config = dict(
    dataset='short read English sentences (LibriTTS-R)',
    channel_attention='se',
    mixing='cutmix',
    beta1=0.8,
    steps=6200,
    batch_size=64,
    lr_schedule='step',
)
Rows from block 4 of a small sound classifier, named by matrix and row number. Rows with one number belong to one channel. Each number is 200 + 30 x the weight over its row's rms, rounded and kept within 0 to 999. All counts start at 0.
Before each channel's rows are labels from the 100 clips, of 14976, where the channel reaches its highest value: "strongest on" is what is common among them. Only what is clearly more common there than usual is listed. The data: short read English sentences (LibriTTS-R). In brackets: how many of the 100, against the usual share in percent.
# convs0: expand pointwise conv (model.blocks.4.convs.0.weight, 256x64x1x1), inputs 0-63
# convs1: depthwise 5x5 conv (model.blocks.4.convs.1.weight, 256x1x5x5), a 5x5 kernel
# convs2: project pointwise conv (model.blocks.4.convs.2.weight, 64x256x1x1, transposed), outputs 0-63

strongest on: voice: female (94 vs 53.4)
convs0.10,228,199,208,254,159,162,208,193,202,217,196,209,213,179,235,138,223,169,211,210,208,203,233,248,188,186,191,199,216,208,180,179,182,181,261,258,222,172,188,204,249,245,233,157,228,209,182,161,213,194,221,203,215,167,217,215,160,183,216,254,194,237,274,264
convs1.10,156,142,164,202,213,171,174,227,228,175,185,213,225,227,216,196,228,240,220,179,218,183,156,152,157
convs2.10,201,183,155,171,172,161,163,169,186,168,198,111,224,193,184,228,212,140,152,219,192,152,188,251,186,205,248,248,210,223,217,172,216,189,216,216,240,263,182,187,226,220,224,222,241,213,189,210,182,200,168,153,209,231,246,223,163,210,197,182,188,215,211,196

strongest on: voice: female (94 vs 53.4)
convs0.175,150,209,189,240,216,176,235,149,174,134,164,204,229,168,260,223,164,201,203,195,192,182,200,195,185,218,193,164,222,242,171,191,224,187,174,204,189,167,224,210,244,223,169,203,180,255,224,203,202,254,129,228,252,214,185,213,178,202,149,231,192,186,220,157
convs1.175,208,217,207,174,188,189,168,218,185,182,232,185,219,228,233,199,207,221,258,289,197,237,203,209,249
convs2.175,218,183,154,168,229,187,203,138,197,172,183,242,176,237,215,159,215,200,193,198,190,261,225,200,209,174,182,205,175,234,196,175,216,279,222,204,191,245,208,145,251,187,204,158,215,238,216,237,124,194,203,225,181,202,169,204,229,167,219,174,172,175,231,228

strongest on: voice: female (93 vs 53.4)
convs0.189,163,288,204,209,227,156,134,195,162,168,190,235,183,199,205,240,193,194,229,230,130,202,181,204,198,235,172,204,215,184,185,170,204,179,160,251,172,153,202,211,207,229,176,219,180,226,230,174,179,242,148,203,167,196,240,235,221,215,161,221,226,207,186,211
convs1.189,200,181,161,151,137,170,194,158,154,142,251,232,203,178,187,216,186,218,211,197,192,190,223,204,186
convs2.189,223,228,180,180,215,218,204,187,155,217,199,167,251,202,233,247,170,175,176,179,226,210,225,215,161,182,171,197,192,167,189,205,212,212,190,214,223,172,230,262,215,157,272,215,168,154,153,224,178,179,202,239,186,230,217,277,195,145,239,178,214,179,223,233

strongest on: voice: female (100 vs 53.4)
convs0.206,222,195,219,209,208,186,211,189,223,205,161,183,203,214,229,189,171,175,166,204,281,254,252,184,232,217,218,201,205,248,156,197,188,263,201,185,203,133,254,198,241,176,214,172,176,162,184,209,163,160,154,170,229,185,198,169,166,144,205,213,190,166,201,177
convs1.206,187,165,187,152,182,219,234,257,199,155,182,168,195,175,154,169,185,189,210,232,170,154,159,195,186
convs2.206,167,213,156,193,200,182,211,142,144,198,195,125,255,246,221,211,215,193,152,192,198,180,197,245,188,199,244,259,218,213,209,205,185,184,181,207,231,259,165,216,240,196,216,212,229,192,192,184,184,179,212,194,177,227,234,237,149,192,221,182,233,262,245,186

strongest on: voice: female (99 vs 53.4)
convs0.3,155,192,196,205,188,187,183,192,145,164,180,230,207,199,228,202,173,221,189,197,156,185,169,266,199,250,184,208,265,172,196,187,226,109,187,189,201,217,169,185,202,218,221,197,193,244,241,208,222,189,185,190,227,191,205,214,259,219,187,215,263,172,208,273
convs1.3,232,213,195,150,183,177,209,176,167,180,171,156,182,182,216,230,220,257,234,218,168,170,206,201,265
convs2.3,230,192,207,179,224,225,208,221,204,179,197,254,206,248,240,199,154,194,226,216,177,202,238,158,235,190,164,201,149,169,160,198,187,244,213,183,183,183,266,186,201,146,162,224,164,192,162,184,182,181,271,229,170,190,183,235,225,165,230,183,240,153,198,232

strongest on: voice: female (99 vs 53.4)
convs0.81,223,135,220,193,211,207,218,174,212,209,185,160,182,193,192,205,168,201,174,196,302,260,217,165,195,172,267,245,223,243,201,250,171,197,185,176,197,182,225,174,215,140,203,206,215,160,190,212,214,157,198,161,203,202,223,161,194,192,194,154,189,167,217,173
convs1.81,208,170,208,226,215,207,237,224,263,265,254,208,193,204,230,219,192,238,240,229,213,185,176,230,219
convs2.81,164,201,143,175,169,214,157,183,245,171,182,192,129,161,208,195,228,216,248,131,188,188,201,221,208,220,203,168,195,240,195,204,221,238,200,137,204,199,189,185,197,236,235,141,208,161,222,238,162,214,170,192,233,160,185,185,233,173,178,207,206,175,252,190

strongest on: voice: female (83 vs 53.4)
convs0.249,207,164,187,223,169,214,228,200,177,187,181,124,279,170,205,246,184,187,162,179,199,208,241,185,155,202,239,227,258,172,154,182,258,224,224,249,177,211,219,223,220,238,176,199,182,181,237,224,165,200,182,197,262,172,193,217,195,166,211,232,205,196,193,191
convs1.249,172,152,162,182,215,215,201,202,151,161,178,203,194,197,144,184,182,198,172,173,128,191,195,158,178
convs2.249,186,268,266,261,168,193,191,244,194,223,212,215,244,174,194,225,211,160,187,231,222,224,207,181,210,153,248,223,182,178,215,234,164,155,214,222,144,184,169,218,168,165,186,215,184,203,206,150,235,229,202,184,207,178,203,188,227,199,187,245,203,258,158,223

strongest on: voice: female (95 vs 53.4)
convs0.15,222,156,208,189,195,167,217,174,207,207,175,192,222,147,203,234,165,230,151,186,264,258,219,196,180,216,248,236,245,285,201,284,178,187,199,160,193,180,199,177,221,196,197,178,219,201,167,240,199,188,187,191,250,198,196,180,210,161,188,156,217,201,204,212
convs1.15,126,177,181,230,210,174,208,189,213,231,237,235,194,232,265,195,228,195,242,228,215,198,221,207,234
convs2.15,151,265,188,187,190,153,169,172,232,220,203,206,168,149,169,214,205,237,226,168,187,198,196,190,227,201,190,185,250,214,205,197,196,230,217,168,197,229,182,155,227,207,208,179,194,218,185,235,181,253,163,225,312,177,196,222,214,175,150,173,189,191,218,164

strongest on: voice: female (88 vs 53.4)
convs0.82,215,207,189,272,196,228,197,228,248,215,194,220,153,231,186,159,219,188,254,228,194,163,203,218,233,245,121,173,223,159,218,153,208,204,239,228,220,224,195,185,213,250,197,203,191,200,253,168,205,202,236,222,178,170,211,206,173,209,252,254,214,238,195,205
convs1.82,202,191,179,186,167,174,173,155,168,215,210,215,197,188,172,188,174,180,158,159,258,236,223,255,243
convs2.82,209,169,200,219,230,158,177,175,233,169,223,223,189,201,176,202,254,179,195,170,161,179,213,152,191,237,199,234,137,241,176,142,227,256,179,203,185,221,220,171,196,278,185,180,173,242,227,195,172,221,185,195,205,158,149,163,226,212,197,214,173,216,245,213

strongest on: voice: female (100 vs 53.4)
convs0.89,191,169,190,200,147,192,254,160,211,177,177,178,232,136,231,227,185,205,162,164,225,213,231,187,146,189,232,204,216,220,199,243,180,195,178,150,184,184,168,238,187,175,168,165,257,251,190,227,186,183,161,215,265,207,197,172,202,159,162,155,191,200,189,196
convs1.89,174,215,231,189,182,147,157,206,197,206,179,147,152,179,134,235,208,201,176,178,226,239,189,198,179
convs2.89,235,165,225,171,249,224,265,175,215,211,161,207,211,239,205,183,217,178,207,224,212,185,186,230,158,202,180,183,160,191,227,180,174,182,149,233,152,158,226,215,217,217,205,286,254,188,169,185,220,172,220,224,177,197,160,214,173,268,222,222,187,202,199,232

strongest on: voice: female (91 vs 53.4)
convs0.107,175,221,211,218,170,165,194,187,177,194,195,208,227,157,290,194,224,206,195,190,156,159,192,184,169,218,165,186,214,214,194,209,162,193,206,193,169,172,134,231,187,232,212,186,216,265,173,154,187,230,175,251,214,209,200,211,192,203,109,230,188,252,212,208
convs1.107,180,209,225,241,251,216,222,222,211,234,192,189,187,208,201,152,163,172,198,200,137,128,176,193,203
convs2.107,188,204,207,234,154,187,122,233,210,213,212,212,202,183,189,212,162,301,202,190,225,210,252,176,245,166,211,215,203,188,197,199,217,198,200,248,164,188,207,177,195,220,194,153,185,219,253,196,202,182,190,156,203,186,223,126,251,193,177,220,220,202,148,211

strongest on: voice: female (81 vs 53.4)
convs0.135,219,150,227,193,182,184,183,166,242,224,218,233,185,213,199,177,167,180,211,191,262,220,192,240,209,165,200,213,211,261,238,292,138,168,213,152,215,194,170,164,211,154,220,184,209,186,139,187,239,176,201,185,185,227,229,187,197,210,203,156,210,207,210,232
convs1.135,158,149,165,223,200,191,194,200,157,178,114,175,194,196,192,156,173,235,223,213,174,210,197,194,181
convs2.135,208,191,224,203,232,202,251,164,125,216,184,177,271,253,206,215,199,181,134,196,223,212,230,207,163,187,244,228,192,199,222,180,177,209,172,213,162,196,225,231,197,164,237,241,160,165,212,197,165,185,233,202,169,242,245,229,174,190,226,182,202,221,223,251

strongest on: voice: female (99 vs 53.4)
convs0.114,188,170,180,218,176,163,270,162,142,192,198,182,247,155,225,188,144,233,146,142,202,169,184,164,152,210,230,193,226,212,201,209,204,222,220,176,233,213,211,219,206,217,151,197,202,204,186,221,189,207,197,214,303,208,182,184,180,174,175,222,199,170,196,194
convs1.114,185,177,170,207,215,191,195,215,198,185,233,215,233,252,303,211,218,220,218,230,218,212,234,224,207
convs2.114,175,192,181,170,230,150,236,179,243,180,148,217,200,173,143,189,223,183,212,140,189,190,171,182,244,212,168,174,189,243,186,190,186,221,211,155,210,227,181,179,254,188,213,202,191,247,198,232,201,232,143,225,271,187,160,196,218,218,154,194,144,186,219,211

strongest on: voice: female (97 vs 53.4)
convs0.182,240,246,202,208,243,207,200,220,252,182,192,210,148,235,158,176,179,215,278,215,207,149,204,201,193,197,131,153,225,208,218,180,159,212,209,199,203,171,198,190,164,177,132,168,181,175,180,179,194,178,201,213,177,274,210,170,202,179,189,203,232,183,169,164
convs1.182,224,258,244,159,152,186,198,202,193,171,251,235,201,169,162,156,171,173,216,204,236,203,203,184,192
convs2.182,203,178,147,181,197,182,208,168,218,166,208,105,211,203,194,201,196,187,165,212,167,173,177,244,186,248,192,209,243,203,143,152,260,156,187,193,247,229,193,182,211,250,218,241,181,191,216,208,210,232,191,166,206,226,246,221,151,219,181,225,168,205,200,170

strongest on: voice: female (81 vs 53.4)
convs0.103,249,216,194,178,229,199,171,249,177,178,173,206,232,197,201,251,214,207,203,202,171,241,197,191,192,231,185,222,222,156,183,158,247,225,170,209,140,173,202,272,210,232,226,162,245,213,234,243,129,202,207,210,210,256,195,223,234,194,205,180,224,182,151,184
convs1.103,176,218,197,200,210,215,213,217,202,232,149,165,242,187,143,165,156,175,152,158,233,211,225,205,167
convs2.103,193,191,205,243,238,213,237,167,188,196,215,212,250,186,234,189,189,199,128,174,210,236,223,200,170,264,209,247,175,198,183,153,241,179,195,176,199,213,259,195,193,184,149,135,123,211,232,160,187,179,182,199,186,234,214,253,183,174,196,208,194,201,213,212

strongest on: voice: female (90 vs 53.4)
convs0.240,223,202,200,220,264,242,222,211,209,214,206,137,201,253,179,205,208,221,167,196,232,195,177,173,198,227,229,189,217,191,237,159,225,230,260,188,233,219,244,178,156,201,150,214,183,171,162,211,206,192,235,138,216,213,149,181,167,241,245,209,194,169,169,160
convs1.240,214,228,229,227,216,210,242,234,229,237,180,241,266,244,218,210,239,211,221,234,205,196,183,156,203
convs2.240,230,191,195,190,183,269,172,236,197,196,203,213,184,235,228,179,164,207,210,233,243,189,192,197,169,202,168,186,207,144,249,213,213,208,110,216,175,176,231,240,186,199,192,230,233,153,203,230,211,163,253,187,162,181,197,199,188,206,240,190,208,177,197,287

strongest on: voice: male (85 vs 46.6)
convs0.218,201,218,245,196,220,177,240,200,225,206,193,208,198,192,232,183,222,174,174,220,242,187,211,157,192,152,190,159,149,219,184,185,145,224,245,159,186,141,191,255,187,237,217,155,266,190,155,209,148,191,191,206,183,200,185,245,198,203,163,202,150,254,184,189
convs1.218,156,231,211,199,177,158,205,187,178,174,195,192,186,218,181,171,192,183,199,208,223,239,289,257,222
convs2.218,217,237,220,147,192,224,238,229,224,205,192,196,202,206,213,215,179,181,230,201,214,243,190,245,209,153,184,128,262,169,205,268,168,124,202,203,228,155,202,195,177,156,215,198,226,187,151,213,237,177,217,239,205,209,240,245,182,185,207,184,187,182,178,174

strongest on: voice: female (88 vs 53.4)
convs0.16,204,182,167,169,207,187,172,239,218,194,233,255,178,222,142,172,192,239,177,245,234,175,159,210,212,200,196,222,228,231,223,206,156,210,213,171,264,178,171,157,151,193,215,215,204,184,105,211,184,143,188,193,178,211,222,163,239,199,203,186,215,164,179,203
convs1.16,169,205,199,143,162,193,208,154,158,136,127,189,188,201,206,211,191,215,181,183,227,216,224,184,209
convs2.16,159,225,262,231,217,223,233,181,172,214,204,178,246,261,231,252,188,198,159,206,220,233,218,259,178,203,259,195,178,153,215,199,172,201,184,168,218,168,245,193,199,182,208,179,186,186,192,172,215,229,229,245,131,240,225,234,213,174,197,196,182,234,170,186

strongest on: voice: male (84 vs 46.6)
convs0.247,220,194,194,230,181,190,192,192,205,204,201,184,201,199,225,176,178,154,196,143,204,179,156,267,188,214,189,190,208,188,230,223,176,129,217,186,199,205,163,185,203,206,185,219,181,209,234,168,250,204,245,195,179,204,184,241,169,277,252,235,265,236,225,264
convs1.247,137,143,165,203,198,200,194,175,221,173,177,186,169,194,183,179,207,230,248,178,151,143,184,209,193
convs2.247,225,208,199,179,171,199,207,184,164,247,195,182,233,204,227,217,207,229,158,184,238,222,225,206,167,124,227,246,190,216,222,203,178,201,161,183,161,233,172,241,218,151,241,273,234,150,197,180,170,170,193,160,217,260,243,200,189,180,197,185,200,220,207,244

strongest on: voice: female (100 vs 53.4)
convs0.102,257,143,213,172,188,214,253,198,238,197,178,188,200,187,185,226,203,209,186,167,267,242,256,190,194,139,230,207,223,219,191,236,188,238,213,163,196,196,210,209,175,175,209,150,232,179,156,237,163,151,217,203,229,188,204,140,175,157,190,155,215,219,206,190
convs1.102,146,151,180,200,199,162,159,172,152,152,194,191,201,153,170,209,197,188,159,152,226,196,199,187,203
convs2.102,214,224,275,224,191,185,238,234,132,252,186,217,268,234,197,239,185,212,182,212,211,170,189,223,192,183,229,213,182,184,220,222,152,181,166,230,188,176,199,210,204,164,205,210,181,227,183,140,267,187,208,227,201,207,194,227,244,223,214,226,235,247,151,204