python train.py --arch="efficientnet" --model="sound classifier" --n_mels=64 --label_smoothing=0.1 --init="torch_default" --eps=1e-08 --weight_decay=0.0
Rows from block 6, named by matrix and row number. Rows with one number belong to one channel. Each number is 500 + 40 x the weight over its row's rms, rounded and kept within 0 to 999. All counts start at 0. Numbers have three digits each. After the name is the row's rms in percent of the matrix's.
# convs0: expand pointwise conv (model.blocks.6.convs.0.weight, 256x64x1x1), inputs 0-63
# convs1: depthwise 5x5 conv (model.blocks.6.convs.1.weight, 256x1x5x5), a 5x5 kernel
# convs2: project pointwise conv (model.blocks.6.convs.2.weight, 64x256x1x1, transposed), outputs 0-63
convs0.88 105:511546479463534523445514572477550534459491486490492534550553483457502507489456433436454533512503422515473440520467470467455444450491532532475527465482446484434594529425555515455481494549471480
convs1.88 108:478464413468476448466490484507466546551478494521508527512480419422447470481
convs2.88 144:495434464565441505460544531461441446561498563574517511531443519456415554460488487531522506565448487515511461481510471456557477472525501513477539454469484493482412476490530465492527548538437524
convs0.89 108:537461505441479504493519482476513590529445510496489548491509512532494594451469507533569488509537518458464480519516448521477479560464553570470548472449494502519574593452555475476441563525491538
convs1.89 090:463466476461500586592528527499489479482520475397474484471475539492468521502
convs2.89 177:547481499526521557507493465549477471455506477500467489475504519464488508523556497402510461517486572511395513405487485492500524460506470413484511483425518521569516524541449497538501542489465398
convs0.90 106:516492499534518538535506483534499363502528480519556473458495558475542443523513532540540468513478519557561575488499583516509487463505469416510501471491469459553442448476444467511548495481501432
convs1.90 098:453496491451470472532550510482557543495462447502460474434484497421474428463
convs2.90 106:408554454477535451599550556478513436512556501537433444511515436506555503516505532525505496524540499561451504522532494524523513459468469522477493442559512455495488474495519557567477479429443503
convs0.91 106:490508510497512535444525508514542500440522462479548476532471454471461523509457499478409435577542413451481467498534454495471457470552529557548478525567558494392513491515509571481508478531529490
convs1.91 097:596523500450480540512506539455509527519517443523592522560479533539476499478
convs2.91 110:463559525468496441483495591486468493565484551557480499499520447509476491488553491468502482571534485457462440494576500433534488463519484437456442547565518542499520467475455471494474455436582485
convs0.92 094:479433448488548533516539501469499483557488502571467543489503572559520457475512583523560506487484547560429517487526541502484493542531450462499556468504478457529489507427498438488464431437490424
convs1.92 091:516506533544498504481512535528519541433508555506494531541551523523540553617
convs2.92 074:492519437509525494533518486478473509452462486467449477435496506479479555480526429466477429509515538511466555456614513450487557476514521455536523497544564518523597536555435469488506493527474424
convs0.93 103:507566519481494531441560518508501508436587480502527467573475475470478484560458448473457450520530463463447517455461473515492436456481480501528456479489520542411583502522581509523505546526444469
convs1.93 114:488442455440460513486516543527531524465487512522519492515476495428411475413
convs2.93 104:455497497581448503473548529409455460523493503564467525514472500431500561456501490460537542572445471543468551460480488481555477479453449517472530436424477494476423514480530500513454538511477540
convs0.94 097:512496403467551502534541479407515511578472519533470567476559538487530447473537522519547489462451563588484513534472523550479540514497477517495563470513460489544489488464515456464500439435462462
convs1.94 104:516556484468479546509500534520496517503515536524534491533507570537567599576
convs2.94 063:564445502546502482486505479535516518441411468417533423486425536455517561549515508570532508472469554475491548511434454566479520565475494501537537495450489500534497524481485470495459513539431469
convs0.95 098:536487453470497526462542494515538568472486440443550560533492490477474533471514489503500455602490501439551461588559445472428465479504531528449541539495568476496542493458518538532489548522473562
convs1.95 096:502496480446412433459430456508526553531518527525529545526552534503479468470
convs2.95 075:465494473497562492525537521464477463491427540537517464490529510508523547484422506482454520502590453445493493518566436429506474446507535483506488513510570529504491454511446471385493432469565493
convs0.96 089:488491511454509456482488511499541582527482510500491504409562537498464543482517525574522572530517442497520433503460462457518499631540530475429536498480529424484524546460501526502457514502524547
convs1.96 088:518548556526439550480463490528428430446458459450476503501526487531522459465
convs2.96 073:502505477481531492609520515539508513432472488544488531558536517470566494587558512473492471540469531537488577468476510559492474605463474466487532475542486429518461541535488585522496514525494467
convs0.97 102:559515510533458514529509550553427511514467509519528520531419448514513509497488457505529441491540514476474518471510412504539508491444529542584460488456543589523495523575517489511511599568528533
convs1.97 107:428459510514497445437456498478437476520518510407477529505466504482457433485
convs2.97 095:491553510499563491616456520499529472509478493452537453505527466536543466529555534519512494484624514522525430528546439559476471468463468509486512533489493422474479445540491538478547488438520470
convs0.98 101:517444514435484481496511477460485469561474503542471518465495520551539466468459561552540495477550511509440459456524469574512450567459601503495535436457480498547519514443540433446429482507488469
convs1.98 096:501525515532488576571555538539535567554489482492522529553550458459540490519
convs2.98 092:441513401466478486551558474519488497472461528457433478492455516500548521489477470475528412484484500593479568519553537502504570518507555465522531437508542486482576520502516513513508468510400508
convs0.99 088:489554480520530520432593552499495567484480546476550546567535499474504538582496453459530426455439512475456531491473483512495500506449481555530464446506526519479586517437549445505511512529460471
convs1.99 086:484485526526476419465429435466482447466518532452461455459509499523531540557
convs2.99 038:486541427516545523537540532557528439499505479480531410532451473516550511445456537572444539467562476457507478496526458533502519446520538490582462478458507466465486443452489479494460429456472452
convs0.100 108:516435539543486478506487572611492524436507482454478457546512561542517483551473484469454582496512471497517469511533535400503469511502502422517470533499522480511519532492406476549500494524576483
convs1.100 100:513516490538553535523530478547553540548497543447456486456436465463493441435
convs2.100 106:461535459503460465467564513418435511511530569554450550486486476543469506471457450485554453537487501518488472482560499513569499430576506506494491465456511546510496557476430439491437530510522566
convs0.101 083:483511457469497513542503465460458450582515492569516542469532535508551425488537535496495481440425564563490517470479547546514560521499501501488514423478431499558462472462514441497484429438459468
convs1.101 090:520488486496573497499449527563483523495507548507509486506510554544550600575
convs2.101 043:544521460477470483531509503568450505418493490520439502478458544453429561564549473494509438526478481519484538458590505490516550462491597472525523455468482521518566526542482454509460554472502447
convs0.102 105:527431529558490548525479568618468475443555403502508514542485555557516484543518486484463500504509524497505546501544501448539474464484432443501442527474521502514471521485448495585503513525540458
convs1.102 097:477476464492517523553558567536428486475455499494505524521495541574586513531
convs2.102 085:474506549407463477539439485452554543491416475513491575455551481492531495463518456518508490487531509502492517440445542448454546530486561457545477505517523480474553531596417460521466468494502482
convs0.103 092:549503518506520507454500516544550563440555440466537511491478482472438537534458476490471515577518448396512472512551434474450477519523575539482509542507531516474515480504568552541517540541502584
convs1.103 101:420432474469488467457456441465454478445436432507485493494467500504466526503
convs2.103 048:399538561500430491510571527462482482535526557440477527493483467597522525452469420550502483543509449550531477505523560509505447493523477532541478483558501505464485558535537484496552441498473464
convs0.104 103:501457503471454514523503490497485439539450535538461524505459538545572452513444539510530494427506514508424477413495515519527462504473463551530520456509484545561531547474508410416472480517509408
convs1.104 096:480528522487489524498517542530498524489514537466470475540601479422449520590
convs2.104 096:500479410514551491573517490531467477442458478471473430499442526429513573563576531533458440483488490535575490511605484512544545477462473475510558492527499469501501473480501525546510513522453484
convs0.105 088:539439519518529483571449511556484459504485524540480461425462590544562421482501605574496548477519481551553479529493515458507516471468506484486524511475482444548445451522466497513480507483552465
convs1.105 120:479497504528530496509493486493502467507500529470486494492466421439431407401
convs2.105 058:503562466494513478439552562390497477522526560494471487564506537558518526472486522478516511488503485500537469491583466530507425477490542525511517525564391537521432438476523522535496481445476536
convs0.106 105:507471555544511518537463568560450471453530487457475473510481571593554477567453483481467566441517506528496541500451521466537409487464452485507448502460475514527574525462483445490498480490535450
convs1.106 113:492486531456454512510536467404475475554472422525514515502441485483476459434
convs2.106 102:524554528474534504461510490471533457507493476613504435529472493520519556433425544569467490454454465469498512556487447471474486413495554527467451512494519526505501426492484546477444500430547523
convs0.107 077:489511559560466506440496504507466529422515455460449439497460484521451512580528490526477510505492480431533541495491492461565518509515452433544429544484555469472512537518455544564499580543556542
convs1.107 104:533523504465481508504509517470469496473492464490425472450461450425422473418
convs2.107 055:474456472531483457474574459423494498466536506508476474509407541573517518537536543476513470464458509516499564546443547549493574484532525504519568503452441475544471497438467523483468509531475591
convs0.108 103:490491548476460464533476543500454534519438551434503459473544570532599484492413524504474530448532452525512465466457489570527492563456532531448518461491466506507469554512486443437526436529525506
convs1.108 097:471536566458429489490479481456462507524537461494483477442507449544546539580
convs2.108 125:481541525524576512578454475413507493460448441540516524460578453474489494583537481511480557510575495515454463462455482430488479501468429537422533482513498470513481492516519547508553523526525475
convs0.109 099:552455536470497438528507534488477540555438562459477508421503545505531529456472466549540564448502461539523486507463481508528504526476569505419559459443511486582522534467497436473498448493498568
convs1.109 099:473478445457482530557517449465490462494446466530505509471486441414483447440
convs2.109 111:483451480523471538426555503480473429533594528509438459523439560447480505498408566476533484533451529471529534512512472531512551476535488524471480504431486523440503482501557487522432502439451492
convs0.110 103:473522524466533549380561511506561493415591487448520468555521489471457543556479444454476447496495436457459504480484516487457444513514463491509486531539531460423527507465483520490526525507475452
convs1.110 096:464527590588556458524501508465459465483450496490513543516518454490474450460
convs2.110 120:591460570479552560490446488522563472485481420489572504510524549463515503503515545544448556432492515449512508534444466532429529469473451544504461527528526431488491440524485488550475498456530501
convs0.111 106:555488487464468500499483559520554532466478512456492512518508544476454497448457499449472531534608413478527377569504481468437435496514565494411522514492521522482544471486487507494467501480526488
convs1.111 103:458523514424465424440456463483549549489443488467518522560530534535510503476
convs2.111 111:477552511544528524499460560441466502526465535527525496482527470510508545515466489467486539531555566474521458454486505417500494513491502502435523511514554563580492482485510517323516493503533509
convs0.112 098:539466513470517490479500533560488450485551475511486481498549580603549417519446571502430527455495469571496473464507545511538432508521535425478488506510456475514506483445518488500462447503488421
convs1.112 100:527527559471473529481494491518569536500497437449437427475539427479478480535
convs2.112 086:464490473498432490512552478483472498485464513568533504455424431526485472502500443508486540492449487594476502537457565471500513460501519538495548428526419531573501520518459558530475534574458558
convs0.113 100:443513492506503549529485526500577459460518460499496525526479499515462477507377485454429500533572427457514462481542461483446399473554496519519485544571536509437497490477485573489502477526487479
convs1.113 090:458505550531457443563598514458481488524445511462479524523512484523520571525
convs2.113 099:512538568425559494510436492527582507526491465524528481566539509509527472425553554500451509474541510467469530447523484484434533492466510512572435486490502470490542429547486469491496432430555477
convs0.114 103:447479546519485508478483460512513472523520513446546454440490526482485505485527520539476521523490436490566519501425518487529524543533485473406454516551493427495400435466406529477538425507549514
convs1.114 104:430492507523468459419504519512447474531519524471433462523535462464475488413
convs2.114 118:491505548436511439445516549532517506555468506564501482563511475540527522424526541520538478483499526476458464406479479469509429422449541437491430491530499499540467443506452514469429489448502476
convs0.115 106:514520487527453562468529489507536530479539442489546527571465458467442520501527445457484443586502491474503493510594446476473497484535528512550444550480590523438531495524554517508507589547493496
convs1.115 104:481492441450479473501494524455491529520505492596523559475467493468510456399
convs2.115 113:495540507543512498512492507451463471517491517560485561460513501435433577518525481494522516602536534474476456472534477429534476477523391512456502569444501479516486523491541428571486527499567515
convs0.116 112:537392538495503504498492517557481429471501455514481464443510659564544459531440564537482514482548477523501468482493522485506453505486500461486518507456487443491463492477468455537441498498527471
convs1.116 102:496517475493520532528525496557570569538500539473467464478460439461422438497
convs2.116 105:453523424523470479563554478568483486433481532471460480445431489492511532558535437487513446483457508567473493476550554546529529442493508456537548409482509493519563540530511539514468524534444520
convs0.117 086:556518519481494530447574527487430513496517477508524504515507471562553505512497458491542411405442555501441565442512500573523528550465458485520528446468491539524515535506525397466499534489490477
convs1.117 095:503453476518469487511463420457503468441437466507496479423454506456481428514
convs2.117 053:504544571499583558576470494465511427516518417587496513479555539445512488518483546517496523528541465483513516485515418499475518439528434539467425531525515469534525494514531539478517502435539466
convs0.118 108:499519554586470519460476499516419511450509497494505449589438467539496460546538427456516476492528485498469569399507483502560530493463501489586462477475516551504515519543505487526541574522495465
convs1.118 100:442471558512482433451520558545509482490509455429495511552489532423492530531
convs2.118 124:500496487510521479504547553440485435541537552540493459609518514495527514459467606548519500504495507507525481482542476528538490434504520534482470484448492480409420437454529525551538505434463508
convs0.119 105:505519471470467478521511476480532581524416525479535570505493473408469512427495466500554520568526451499508464516500410516465531469457567553418512502468524535558559503446530495492480493520484556
convs1.119 097:448491551519484485470547534473540486441539566434467464442527531512492460436
convs2.119 121:512473464538541544528485423555492471462436473478536477504535554433450521560516477492450535529568525451454453491538437507526464539538431452506520495515519453541464504503456450534499496535488389
convs0.120 085:512495572513476506501469557567561497417534515441518485541472520481488537572460477468447530500573454451524463515555459492481473514511549440502443545538566495460479469498464565535551506553516564
convs1.120 105:458508472487493523483493526495414449509505505480418425443463488436478474449
convs2.120 054:420514587494490484500564502507505459550447478470479524532483466563525491496499568528498536520599496543498503494464455528478455457477409475496484485523474459470438493568518527567570440449527478
convs0.121 104:480563578515533472461490494494454492456530484513461489622514451520489463558501416442482498474475501452429535490482506466522476423527405505528462503556448514491560495512526519466520525516475445
convs1.121 100:530577569517515491474457487498478480470446496457468476493448563526558565545
convs2.121 137:427534434496513429529579504546484431533513542497417443535462519526520532482487538505460423503496532498551546507574489505531546444504522472503518421532514501478522462457517517520530442453470429
convs0.122 093:495477408484474546576508450442486484575499504507484517431502508475523466428549532506580474455477525539525508487516536552489539515503527503461542477471473480609507456464466493480517450426434459
convs1.122 083:527549525508541552481527520545508539494528558535534500494538577544515575570
convs2.122 069:469516503505528483472536526519497497499479560465485505499473465506497591468508500472486469504551565492403544424544477466475525447520547441540509464455567593502566476525462498405523453480501444
convs0.123 076:552466546568485566488502586530458487449508513460487449526492548519575468552478465450485474474438519559507573490472536513519486510449477447524439502482472475473532495486422433487560502541527437
convs1.123 101:479410418411483463505452483495544475496526551483487469491521534517465477459
convs2.123 065:446462494545430447428557501482532519548491522380413528580494560492482492511551527542549473531523496484528535451504503516508476545505520464496494449509530456471463523541548539505505517540416494
convs0.124 107:557427500477485547535548552487498449563492513492502499455484565510574480461467534518541480469507470585524488484492514547483493552412556482489546421415508507536475529471475430460436491525479480
convs1.124 097:456436513550500441470499448449486488468480469438444505467518467487445530572
convs2.124 122:516588540485557497522431503502479510528513498556520549427585455472467507493504436474480534533594475472480441513530485487515450483546469502440465585480514542518517513492503461511555480491603497